A small audio embedding model, trained from scratch.
Model: 1.65M parameters, log mel input, arch quartznet, norm batchnorm, activation relu, depths [6, 6, 6].
Training: muon at rate 0.0075, 7800 steps, batches of 64, held-out accuracy 70%.
Data: trained on acted Russian speech (Dusha), 26041 training examples, 19.2 epochs.
Rows from block 13 of a small audio embedding model, named by matrix and row number. Rows with one number belong to one channel. Each number is 128 + 32 x the weight over its row's rms, rounded and kept within 0 to 255. All counts start at 0. Numbers have three digits each.
After each channel's rows are labels from the 100 clips, of 14976, where the channel reaches its highest value: "responds to" is what is common among them. Only what is clearly more common there than usual is listed. The data: acted Russian speech (Dusha). In brackets: how many of the 100.
# convs1: first pointwise conv (model.blocks.13.convs.1.weight, 192x192x1), inputs 0-95
# convs3: second pointwise conv (model.blocks.13.convs.3.weight, 192x192x1, transposed), outputs 0-95

convs1.13:220116138105102156176159139131110138115140070112090114158140086158145123096085108120180154123130131117113184183166186142099117178146145142140142149100106099109121112050073123122093102161092122140114137125093124096216156161159083138119095107111174125089172144067099090167090131073121140099
convs3.13:167107068092147147176141143127121115141123160096105122082145114106115091089169138125109172109158117102082140129119146149088130139118127168107129111125108166132157100103132114086120153120105100093070069126139152128126110131113113116136114091122138159083088158156124110147070085159065095107
responds to: emotion: sad (100)

convs1.172:111152103146181152115106119144178113138148103153139131098172103163157127111083158062117168121179083192103135158097146127101076143110153134157176140135170090155078121191106172066121088125097153136059120170152140120157125104126144136119089080142121135150101186140146134179140137160115151106
convs3.172:146114109105118126121108103086106113116183175189120149141120131187131126176097086207222189111100088099102160100150120092147070137123136137052170108130151111118117156125128175141155107149121210127098115136094141155182113092115147134148163094161121104171159087104105072160097143197151146129
responds to: emotion: positive (96)

convs1.90:154070173079129105106210122134177120136085146167126122077072158077128114148158134134215127163106165103089124134131092116144103089126115092166082127159116143175060119103122081106140107068122110110135140073130141150115175112144112099139129150123205128129130113152167129182108131137083119102
convs3.90:150138145089080079098132171081085146129105132076122177128062119123102139197203126079120131182116192176145141138097103111098119118186130148128107131127087136151130151197121102148107116184102108115135109132109096067165135164090102074175153174125094171114069105157125125154111120091074163148
responds to: emotion: angry (96)

convs1.37:133124164115156182103180186139129134114087132144125150127110142089121171134076114077123109160105142126129127124106190090120075188154124163178139160149148185130102175180107143167157119106109128180149111139072130157061191124111106113088152165159130122066185134059135102139087046133102083153
convs3.37:119117141105120137121164162159173134109141128098075122092095119147114153103105142101123148080172097078199126149061085123125187183084097153148095123033126127146132160111129076087122158115137106125104151110082101147122175130147127076139117153217130121120045136085150188135142113121117139129
responds to: emotion: positive (96)

convs1.41:140086073131126076095179107128137179166122086113151072170125136141164103083126171140168115137165173057142098182135127104202110186087094151144115131168121159160067134143126121093100115145140121137093148148174140078135153146139114110109123101078094056137112123092135132142131126164146155113
convs3.41:140157113101117097076170108125132069118145160151138136152072186108161044085146163128159186115106106163156089143116146112151122121114147067109194115143137125152051134104125133102173130129135182106109110126159098080147143136107096159099134130141102107126135101103169142138164130112134157130
responds to: emotion: angry (100)

convs1.143:166105111166083144082125137153105136134122109140106176155149182095134168199141084113134115128148126127134091160125131112149129146112158151214129144078121122136154107123153197129216116087120135105092102139181120163154105122060144094074112098140205174052091095116064136149095139117131156136
convs3.143:150135063166129149135150116155084128078160086122104145101141130149169138149125113122095132136096127119115109122153137110153073135182079125143061119131090070148082105087108128056110169141124116169072159142088108100116121140069044125156163129169102031114136140190095184167155190091141152133
responds to: emotion: positive (98)

convs1.139:111114067130129110129172147105080236183132168138115108151099102086108137135134140095161077115157076102134087173095109158095133138172130143095158166074133118146124121208122119119118135140120152047125122136122153141066155124162153134141151125160165180163091094171082122116143130103131123092
convs3.139:112138175119131134105123170134121071121118071147138083077157169093108133146116146099146180120083146106138143154128095145085122165150087164118145188130124068115139139151119111176133108104160130255077142118145104123110179119132138153136152127067160138170147158147113163120115117070144101123
responds to: emotion: positive (56)

convs1.18:166162117130088106160110154073126150145162145156084152148142100131150059118150168125205185143177141115119112081179164122126168136176162142132151151088163147132147137078167138158163112142120122160121108104100151170110075139116143164161129161135086114087117185058084057094119126188187131118
convs3.18:162134132126183173142129151178130088122169157130119088133115188193174060164164160156118190119117160187135137126163120192156124146124178136173135138166150132153148160223102170110185170136145161137120162154110170170148153142091118179114160120138161218143141077234147127141116115157141152137
responds to: emotion: sad (100)

convs1.161:133095104100084137187117110153154126149140123191135059088184126149113131177082161074090150144144116151109117152021147105126124119138114092174187135120155174211133109146115130116140133120081137130144074135088152109078118140113123134108151114129073088121169139127148136163177154126128146121
convs3.161:140117173120123154105164184100119151111120215153158116157128142081123133171093119150099213115123121087109120135163131067130089145103114138129132094138093088086102153148130167138081107161178165132123157112159120175125122146095167097095136119130148100089134108087113156117112143159117089096
responds to: emotion: positive (89)

convs1.122:162109099077162082132086138110170116113122140151128062179139123129089154165133148166171141102081119103118084076087213115072163095126122166145075152181086141130107169126163180158143147125153144120081150146039137124094151121130120151174058171108132187092202138122141093131120130137108117137
convs3.122:138132131136141112145166202180110140183121164127139105088080166120117096178079135087106138156181187158128174090101110099090158134125028127102099083123124133155190112138120097104136128133114171100071120051100142109114101111120217093130155128139169161083160131140164120063071078095188119141
responds to: emotion: positive (97)

convs1.15:108080092089185110108073116142180101101133119136120109136170126086111127129103128120112103115116137098126109101113163104128111170116084159111137082095159101133171102194138156073163134139117104094087139213158115173098065112143113201130105100135149091104126109186171111117147077176181112149
convs3.15:088115121105095113108085158103098180147154153078123121104014117088149176102134138176137165101101215088122117128165132100090136149146122117120135162184145213097127129116148192181151124092152141150139096126051144137158117155173108108120150136143094140140066080131112164169105060112135123123
responds to: emotion: positive (98)

convs1.162:197147094161109135144152112118170191147078155158170181145112145098145104113118110161132133115134072163125125152135067158130190110089160166154127147130184127136102165130159127080140144091145167112118135148133141067105138123202114162107084144128102114127093141161117066128143128156157133121
convs3.162:114154118064136197023132181106115119063142135117091083172082132103149165159146136151123146079092128175155105115131077142099145136157105092136086128086078154067098149141142069082120171161131123127118126106099105121117123130140126091105165111111144119145066184112103124136196099130088143119
responds to: emotion: angry (98)

convs1.179:150122080073157126060127170097042137148120089129123136173087134100124011118126137125112097132050121122156165121098171151145121110162168124115066069113159125114036093133102095110079149175119169126116126117122117098141090126149163144146086165143164145118099143137131151130136126105106058167
convs3.179:145160121146147157104125115025133105079135145176157138174151138125138134152128158118153125125152082089113135147151108055167099090137118075135160126117118157103111125077115126088083117148108107158120143162108118032136152131120082126131108078169147156132137151140157109096092139137083109118
responds to: emotion: positive (96)

convs1.158:126126125133169083133137113085157072124124140161146136160152121126180147088156173128128109158106103101138124092071109170117135127123077131137118044094107150100128098084121131132158167155125102087049131141150074149094134127125165210052090178099158123177105070148146096140180073136142165128
convs3.158:104115073120097129117088172133165097119116128088116087161096120121096184169098139098137151118183108106104096145138135114084056183112099142156134114143104237118119118056136141145130120095136090126168129130121141148108118118134106165134159159120133097162058116136155129172153137120111113150
responds to: emotion: positive (97)

convs1.53:175102084138091159178159092106087115121198139123167156139119176119099124120141131077104161154187148182195109119113024163102157113041150096117159161168117083154154077124167157193144102085160131180134153123147131124128120157100144096105108144145156139158095106133131146142128106170129134131
convs3.53:179092100110090121137167126130167144065176101081142108109145081141127073145121104149177142191092144125111092141055073092141136112101136114145138131111118160158155160117095165096148201064149118088142161181155060115105083128062125200167135131136130155079140161127168139153103146131146090164
responds to: emotion: angry (97)

convs1.127:168130122110167108182090144111187053154159173117119094141139130097100101176135140089149202129052134127125152090111171092104168162137121149160146170123141157104154113153115106138154147072109120103061152099073135176115124139127151124105083137143097130158164037148106107101069134123116088186
convs3.127:133114182094121161157050077091111090092070173128140154101174136152117194106107112123113156116120121132124134123065080150162109095102043137106121095132142171141123155162148104120156131097170125138127077090122164126123137114157181110114077095167127128147118132152186120120144132113148171127
responds to: emotion: positive (97)

convs1.49:107137092136126168040131119122122185129166097079119119113127094094120178137136157138145097129125125089135079130158128134069175127108144129106133102191112170176139141060130108154141108159156127099122092111106073130127123101150135133084132084144067181102158075158176095067154174125160139143
convs3.49:147125140094115146121106233179078166088155175072123125192109134100146137100112117132145138150161185104155121157150166122078125171131153129153106152106115107141168136166157114134120097102126144111127097091138136111149092094132163165144144171127168141187149151100117139178110124187110175091
responds to: emotion: angry (64)

convs1.44:111099118120206148158153100122110171111126129168136106104107116131151153183128107136184124132137133099122120180137126118123112146084196180078190187185115129083131161166149149127112149182114122133102123145067145129187165074131117110129121113122059140127133204142072138151148107127084112104
convs3.44:142135079186106159108128122094087119153125118105121136124159140111105141118102117147196014131106142137138122151143134163097123176149156099181144114160123132100169092192161103091128080135157106073080108108130147138248116116148087160119107215152154104145141139107088124138112174115118178144
responds to: emotion: positive (55)

convs1.81:135126125110135140172152108069141103124146140123096162117152133150124100140136147131123154120074126153144112133168162162079071130093129118118144151154189143129088151135096141126092200109141171102121119174124149100056153138158142067130140114147143196023125132074053101130145141163127094070
convs3.81:119115167150157172106106202073158168116127193139105164109084075082170117064105091112108127135130115072111170152159139159115141157133231119163188096065175129138149132208071168113124095149102108106102137125122123082174113096127137134155086176120115154223169158141119138149106185117143155109
responds to: emotion: positive (95)

convs1.185:129150163120123120110158144107107164142156127184128087142125122129108138158155120174120102146117175069163123144163078148078138138140129129107071096168081130121155143112123143104111148156170095144130094101134095131111114100074141152139116105147168135127135040103085068173110191159140126174
convs3.185:121113137126152162100113228200130091118112187131150134138095112136087161070139116099096205099129241110115133096102161083175143111100195132150127084194168103150104064137141141152108110106104130049111132136092153073140110125075073143081108069149146158132109157102151107156131100154173096113
responds to: emotion: angry (99)

convs1.20:092123146165125085115140135147149156115105080114065100080070118103143186104205178136141204103140098116137122216104145122118141143124106063157085102124114088110146142134128144116110161151092142096141162114151072156105197130134153135155145119152143122176170081122118140151129131136102131148
convs3.20:125104120158143068133109195066135137150159108150108087216121116121116095151146140128113097120136112105148157127100085188108124153098126141094117149139107217148139110151141126136042152178096136101097081107150105165056131196166140146113152181121142131148153130135139122086110141109066110129
responds to: emotion: angry (99)

convs1.89:188159168117179193096087142092100105127182121161136086116132143112153154090157111117106041135143119076122165160227178113125121127086085152097088126120034089146137190172078158138121153105118125059102147129127136178116154140124152098166152105144113096095154188114182165069085099147123128142
convs3.89:151144152137110164062030128129127170142103159137129109110079142090131125112091157146143124157093173177148154163001114131163166138096026141232177107112140149131104105120165083117123175094141129159161097136077169112080129149096131106065161130130083122138127143127151123077111170110109137155
responds to: emotion: positive (97)

convs1.169:176158099115108180129163115141178065189158085072134138188144120105143126055145168136105044128142156114120162114135122127133107090154098108124079139107104117136112143120108167147128097130093163185110152121082109134074136151072154104143107138145116157120154075100097127134141132139079071169
convs3.169:158134153134115111161114204024124204110150193154117135132170139077086139175169131098121130133144137149107128209091129132079119134130099178145157064114127160108069149160185143113143146138140189135149144084151096148183164137140162083169118073130150153158184145121105122101072158160151170154
responds to: emotion: positive (97)

convs1.153:122129114120128157138117115108098177120152132134142078197121110116114108110140166112177128156136092067104181113115168079146106119091171132136084120107123075091151152144178107102173136086125162112148111119109174023145125097063187141169124109171100175183137092122096171123118074120152086117
convs3.153:112120099098118133119143144115121163132137217105135153151081104153104122113117165157058151095125180124115137124136166142136139097128142120096060082104177192169127193128171140204081140127105154130113124134123108201094137150103191112095104098119134123133106143159123128209176156112131150120
responds to: emotion: angry (99)

convs1.40:122121087111140110148137138138106083145069105095166115147107110167137085132126144133167151116136157128144114067072096144121131129079121158143132115130119117129186107143055123165127148117110081125142089159126096132154166192105161096120170116092156114151138132084119103145102111098163111124
convs3.40:137110177082165123120057187106032143153102127138141094120156102116108110182100110112115096191149125090128163107156198137078138129110121151159162135098081131142143138107108167148162114117122046111084183138149154124106176096166092146151133117145133152151126101126111119155074168141148157087
responds to: emotion: positive (88)

convs1.72:164099149074155144139119166162170127124137115183134112128089145116131135183136102046158116136103125157131135054104174154179120185125094137135102090088138119071120135146120197129187109118111125091020098171163129113078093164127091162121112103125167097101167124147121120156135070129113167150
convs3.72:100083116129196115118196111143126071090050184122089133155137157162188139150141156109096107148103087143106142102126107145150125137108136095134180086112176100115113116097175170098111135154167127094160133134185157098065107104091149175165072161142102155125154149125109135117023078156114087085
responds to: emotion: positive (97)

convs1.28:148076078157112080174173081190083133183112141078175079112125157122110172150102129095110160125112101134127138088124115130110176155153128097085124164146180107085158121087130067169105100129141137155104153146169162134178097126138178111170109162142116167144154088128134102136153157107117133136
convs3.28:081135087186123134122122133100171059153106139184117137119156141164106170115102136129104097171099152167079142175140105121145136123135137151130141167137079142122096162112107171176182104176104076148103151179166132113186111123133152101129098084151085151040103202128132114123049102120102109114
responds to: emotion: positive (96)

convs1.138:134121149145213111154077117117124122103220170131098192143143183105094184123097126148114153160127077172100128156116121115172118134158150149137114090126180076144200104118157115095127189130130088149116084133143145093130117148145117099150139089077103136106124103085178172058131142135136160138
convs3.138:160115146163084122104150145105164157162081139124152156193097150170106090138130137125142053166144069126112139094117121157078154173142149181109188139113170162135120132187107146101135138169179121099131146150159144131142155130124122126116107117143197060149107163101177177162126163126140110105
responds to: emotion: angry (100)

convs1.141:220155108168066110105212175156094144106133090146084096117108114157128218132186155112123172110104135144092160212108138125126084223079160149131114099083161130112100142100074086074136073173142109129106104142111103090176162143115103181156118102118125128095149130136113139125109105139099131107
convs3.141:110045134129136103173150183193157140154183156119108145104076078131132145206164127133158045099156106156118141148143129114076107106102128110159122122140142057118065123083099122155133071054102103085138077161186094104139118061100119136148100139134090162155147138127148094123168092110118124158
responds to: emotion: sad (100)

convs1.6:106165116115177167117132102096149136168140071132117186124102188209138161153135111126136087181110126183123181140148163101123106137167114123139165131048104174110160107145081103100109145137134152132128064116139082157066070172098096118129163168140124121149130087104123133161144153111107113156
convs3.6:141058095162196107205154194154137154109085119162150204074167156084123139129139126157083057184154126152092095131114123137163126099122137094118118062137103124084103152138130167151143107127077183149110111126116160109248082078124137132118131178081129137128119109110089081142106159134136173123
responds to: emotion: sad (100)

convs1.63:109114132161118115055082179107160142185129168118150145080079114127180157128115118083111081133141117114119123090026118140108133152080115182118123048160125126132081194155144141136085169091096087115122098125153146203111093108116150066105112150148128145117108125143055113112084074165132102130
convs3.63:124109128126177100097210132157151087124160147164100153103087153139169086109083097140132088125145090150133181137145124136124180143146114151129188107118145075154147135147162068146126141126159160130111122113063149173087109143121150203122178098137145140135155117188169121175120134095114138115
responds to: emotion: positive (97)

convs1.102:168149178146174092103113145139129142119119153130141139135159136096102139171118101125138141117121143188160163090127134152120113165146138156111159113118122151118131124133107094148194200074086090117104143120145099115094120141110142054152123151145127010132104165180092134158121128101129119153
convs3.102:094093160083117114118086228083164083159113121096105127126116140150118182122118131128129135112161110090151092085103135102128104162104064078114059090136113069115097126153143135050154120142113177118149162134144123141046138118119154199136114083182086151106161146121142084125136104121098131148
responds to: emotion: angry (51)

convs1.183:116097180127165068159150119111131117136154133190111176075133138146108057119161213099155120198120120090175082129098122105113118165089171124073136163114109171097101163139119190111140070109060103121074178148090122129059090140159137121119122110098136092139085117133166168100067159117138129168
convs3.183:139148142136145098102063170088169081092086186083145135109081160158110176101120109110152132097058154092149101079119113113151151108121123133154070083086145166129151146132132110095222160103086151144033091109132173101110093132126087110092107127140117145118147106078147140163135098128127080117
responds to: emotion: positive (97)

convs1.149:136131062170134115172144123136142105161116065189168112087125141123160150142108165134176160105141088170101109146129124121130086111079175142116082079138176138133093101080172070155138075161100190154191135157057120144173138159103135070142162116150109138107098117153154108191163114130161150074
convs3.149:161138126142109086142160177155212163146181118158184106083157150120134119108139124159199123146137178207156151089138149139137167087160120152131117128142098122188122149198140130152120184142118206133126133113149135157164126128116150144115140141133117169163108149166137157101147178196166088174
responds to: emotion: sad (100)

convs1.150:097140164166152115080089165110134141079119073139121135137147144109108109126066107112117150116160134121124163123117129109130066108102133091145142187093139116114113096175129159094188101168102136200164092169162128095091065173159118105133137122073057169149109075098086213165096208122093186149
convs3.150:156068159076141176141170082122125118159153143138135111150100183155123144116108145094107161113084113118153117133185127104100107075111105098186157163110147184153145118160129127146159095136105152193124095117124152088082077172189088098140145104175126156055087062093143142136122177144095217101
responds to: emotion: angry (98)

convs1.181:172085085091001149149144146111165174137198156145089118135124138194126166078116126137117129110162145155123061139117138115113093081112174107097156135136117149147171113142116090126105114084081123128150148082142175079105185099138144165127134136108137111183079087116126063103177128163150145187
convs3.181:124135162092062125112097128124094134066076125146106129143149067085083075119109104131103117141125091122091123096088000148087128149131114127141120110139080105060111187095152114129133121157119111084136172123097143177098078140140080116152119122070098122130093152099130105148138149139126147077
responds to: emotion: angry (99)

convs1.73:094139117059102091161106198121193146103158078146127139116115134097170181169184139143112173185137122122133078154110105178139114142101105093132143160099201097133141101086135082131156137180066121121166123086133137137063158133226114145166154164106120099130158134168119131064151089131127045182
convs3.73:173180126124138118131181147142159083181096136134121076114081111134126102182094110108181104089149152089140148087110115107135097134086172160181145146130079181121215103113128098089151114154094126108125127212145130106063079124087107125126139153120083180147132113124109186084101143170128108104
responds to: emotion: angry (98)

convs1.60:182149051162119127137107136126086096114131168168167129103092140192106179160132084077118122163103104109136142152087098118155054185128140138141088110162114119169184157141111156093107128132096130109128124076149110118141084143099157110139153080114134084190156086146164110121078156099058132125
convs3.60:145145097140163136109145089074055166139120118126094130132148098108085054056119119119143082129128158038148095134151066066118109101086156108071067096156164077119124105090127142150114077137137134127173141171106105107121057108202095128133179114104173166136118103136126097182095134134151113106
responds to: emotion: positive (98)

convs1.31:114125104117183118142131207136137063144117193145141121179121109138087140125093141160187147130203123205124122125083132147135120093070108156108133116117157067073109101127124101139184152165108111164121168154139132135128136140178194165093142110082142165164127183138117185063114137163156043104
convs3.31:142148159194158121135123099097141109104111175130098128072122122096163168179071119120074066130106111148115144131147098093146122130085095089143111113174163161148109122162078139119096157140158067129095144124109158173055126117141111129057166161136098135130092140105107066154133117122125117208
responds to: emotion: angry (42)

convs1.103:133135149133182102086159126089084121095129123129064156134111147140100122138162174126152143131120150147105117183169102119136102163178122103137211202101137127132118123092137153115051161153131112203192099145211164128111098166116153144100187065122050119117200127158143140179061145085148109111
convs3.103:123080124120172129122164130134125105111088121130140138149121183107194068104113149119108193101164171153119169161091198182117177099134083074149095129103120119132153175106126110151166146086138098101129143139120131102077147168182129165127181147106120174147094127131121138137118146118094165206
responds to: emotion: angry (99)

convs1.92:180119151122134186168132145152107158156142171137116169124135117110174134100047160136146144072120122068126099098151095106164136178180096175117108121143081114094088122157103240131094136095129154110131144161170065102078095136125093095098051108127115143115138133109138133082115152115096175106
convs3.92:087105164086116181153098104099109101116172115082142080122123081098131176135091129169101113138152095113102132105151105089114064135108200130123117157120123119089106164117069197160103135135104096095183124152079106140110092156124137136096160167096104086092135097141138115121149086096167097138
responds to: emotion: positive (97)

convs1.65:165141139121139142121196203194136146138166146096172140117130119088134113099192140143188143129116140137132107105120135131058146040107132177079102156101126166153128149118130144079133095190189192092129136098178086140146099171195146156087153123121094141134129174113099153036114110070137126159
convs3.65:131155125139170157179118151154127151189134106138103099140169123107152088152141159157172045124152131148141189165149179109142112106156086154124090162146108159125130089135151103155124191154107073129139180084144170172048165132113159142140144111091141126108113089141120040078183096156137148080
responds to: emotion: sad (98)

convs1.144:114180089095075100130072139089122121102162083221118078118100121089091150132127101134095126148146140139116106103124082128120112172113136145149112118153098140107092136097186157159084135165136091159154188163079099139154127150103106178147131147178127103146167120178127095045149082135172156173
convs3.144:126081127143180174227128108163189108117088139149144148091159160162190140141126176130104110142150149112089066089115168122180147128130122110125103100179098133064103149148101105161164141105129149138148140080091160099194119178175118109163140194100124141086142119141105159121154130089134179177
responds to: emotion: sad (99)

convs1.2:162144085130142158081132163155214129098095075147126099136153097149113184157168099129169103065159189158174130120139154131145146126117100117106060168112149092127118069113142083183085096123138141157157119098146154143128078081138128135179148150092089093134120139092077121183194129110143102152
convs3.2:084102139060113108127130168126102158115154152146129101091084168130149065123114168145122166125118152143140108146174063132091120159102063090132157094072101157097159167142103090095161098104115146091113125162148079163144097147118179165122157109138132134042135151100097139125130165151131102093
responds to: emotion: angry (100)

convs1.47:130129104103085110150189150133109166110131154110070173166095140088178088111153160096173144121174131120114156106107083155183133140083109096125149130107121170137131064182119127076075137130156151087144118088192097125122139181151090103089156135114212136130048096127073133151148160125107122153
convs3.47:073139120146098150158117097111148141131093176122110127117081103132124147118162169108111124162131089147181087058109081155133197176140179098058124147108173141138071063124156135159062177113145101171145153140065062131140124146162142103113114083152089126115116122133169141146126147186142087134
responds to: emotion: sad (98)

convs1.68:174103052134104133127132129123140104111087140068132157121141137134100115172113143094110132144210100123128120112000075172150094114100085127157134090115156112117134137142156210102083114100129142065144124130093116092106118154108126164072104136146135106166100123172146117113148094158128156134
convs3.68:120149146133157091145166104119089111155082144156138151174138119215142119192104138175153120114147082185103180158155179145212066120125186126071103160149156139119138120167148128108127102181117084129111143092124107163119180069066200155130086122145114103065181116159140079136132131127152140118
responds to: emotion: positive (96)

convs1.71:136119105184131091090118073112143194161108187076167180209121129141141163133114117122152094107076098089138141115086123123143068127120157160104064159137099124144128130115150110128163110123117135137144094086095110114070161077110106131109112136090106174157174106155159102128151108079143091166
convs3.71:091138143106110141142146113140120061154124094135126049110138144219116096142164134196168124094149101095138166134098205124150137131148117132104108183071139111130155119110177125135153126150145143108084136136173157144188163083187136108110140143060122169122134121128104151102099074132085088172
responds to: emotion: angry (76)

convs1.168:133169143102113162174114108124187149149123073108137141079115138049147078116175123121165156119110149102078157175157097119134155147080129140072111147146120091135123194071160124112203174121126099156176099118167184101087101137104144106076150110146097057127145143131089170160121168187098108204
convs3.168:157142125113165127142193134119115189126114175146160155199128111093183146097159076105137138123136135176133120113158143155171093132139104082109112117167091070124119098170110111166144088159165170111106118165144193147125088104161103154105139109133106109163168100118132180125155182064110117129
responds to: emotion: sad (98)

convs1.155:129113155106119160149115170132137155173054091131129142183113115113134112095140120114141117115090144193107137159116163133120102080121131146161136079106105145120094135133101156092176136123084086138091152125114110093144091113168143111154113117098087153157157134119190140126069100174094185074
convs3.155:077147166145099091101056085129161110157094088144131135105114102199137142154147142157146191146135097141126098079135106166159128144153120148132095060111150124121117086205119140067063114076102162118181144118113101130175142070117153142134120131170113174123131182123142131116174095111119175123
responds to: emotion: positive (98)

convs1.46:143136129129081199105101136184147069089108108118177141146161125150159203156135109125143102139160149119150069139128117137100194141124134101175149138134162109073157131130106114150102123106120138079131165085102102190191127083162111119098103077097100219102129113131169140164050123064139158119
convs3.46:121074155087183183138115126122126153148098140107119201130123178084157110150125136124101103098140127189118145088166130106161147063135109200100119098122140167182074123115163144119116108118131094156123122129162144109152141088130175065094109099179116129149125090091105153161119084212120116129
responds to: emotion: angry (81)

convs1.85:125140178177132148114115109123149191122160144129115149220138140100124095155114105136191152112097132159077112106115184178152156115123132138134158139124064077181144077142079099130157121077126129196133154081147103116112175112134082117140087082124132145152165091146149131175094131132124137185
convs3.85:113088106098106148087117114100145079152160161143154125051120154190177154139106135154101042138158145083152146091161149115092135109114083160109090153110162137158096160135127110181153137139122078115134116089049136135137106168169135114103210053128154164143122129132148096135044117112040108211
responds to: emotion: angry (100)

convs1.43:168138128102094108091138120133170156100155091115118165116166126084149153131102121098168065063100165185136091133127171065106079121130149180126176178185208216136107152194163128107105133100125117172146098159083168065118127114115131097117118080128137088134100132106145117153130102136139088089
convs3.43:128136164149104137137153120091150082104094108159159125146116120179154082147128124135113198135148156148148140065143065094091117154106135083081130093136112098032150129153126163126183122129104174177102082161152108122143168156112090082142094142164158155106108146131132139096059107145132132106
responds to: emotion: angry (100)

convs1.115:092125101178159146118090076169165103161134131171096158149183178108131190126099149059136164129118175128128161136167139148200098170154142108180147149092142112112114146127141146156097154128125096192139152118099162164132122105124111160162139128153101114118110098095104180109097218126148156090
convs3.115:111141154130118166089120120127089145139109113150133101107150166131092161059122113119101203096140163125152200147121126112112078100116097115156135060119117152136144089094142120143082116103143062152116139151088143084158113043106112098112139175084100146122113115113183098110140093175091138116
responds to: emotion: angry (96)

convs1.32:162151130171126098112101112166110151145098137148144173082055138054146066105107148151147140123133121155152109131123157129116108113150108109124163129138120151122118154168168160117151093157103138141161167109170070123106146116079120127119112117126146151179114148247153144131140076116074108183
convs3.32:131081118135086160160134143136086129130171159123164219129145105113188144068106101179121158125176172159140121090186109062092165122103142100106124129120138144092136171138112092092167129142105110125144149088117255117087065122177130090117155120114154133066112147131158122164143162171175108178
responds to: emotion: angry (56)

convs1.42:101145110098133136155116104085136077053107156146127116094115184149107115164107120157030185135134161101125155104126171133123103147134139183083118114051154084176131138132170120089158062127100154145073114102095148127185121150172096131125120093093127126094163172117173127157077133111148109144
convs3.42:120090139106087105137122141152108103092176128106108163158070151114125150135104108165185145139145184057115104113090045115083148117173123124130104081133131160112123096101167105114103067138149163123140088120106059091065092121140142125166119096077147172092100161074110104123101133138108152113
responds to: emotion: positive (48)

convs1.19:170162109130143090159179123108153099103113128149170154150096121129166126164175112048128143152113114094163105142129196116200125159101114144132115127072169137070108148196123169209065163159172169107114120131110104120115094134144078136183105105134173136099105153115196115105098195135112099137
convs3.19:130125053120147121083161148130135148111129070119121176124218131099115110094098100103089159131168104104142119115136129115097124118096168137217107077150101209135121167179112114112089143137131155149073123158118118155188117117134150073134068143102131138093149106121144149134189097100123129147
responds to: emotion: positive (98)

convs1.176:166170120111182143070174191142130131147192155111086106125104133174129125169160145069122095143184089153051107108120097116152112160115154142151231119150177113156146169125099176182112163127124127103081111211000139060129107106153126109139130185133190135126101092088179121163113138109151104109
convs3.176:121116069096107118088146086113165107136121053077132180098255176112166142117102101085143125133085165088144147132187135150122097133141083129128148106116134147161078117220114120142132141135117102139087119110119145112162104142139000136102127091108128109181113133129151169170153107155103105153
responds to: emotion: positive (98)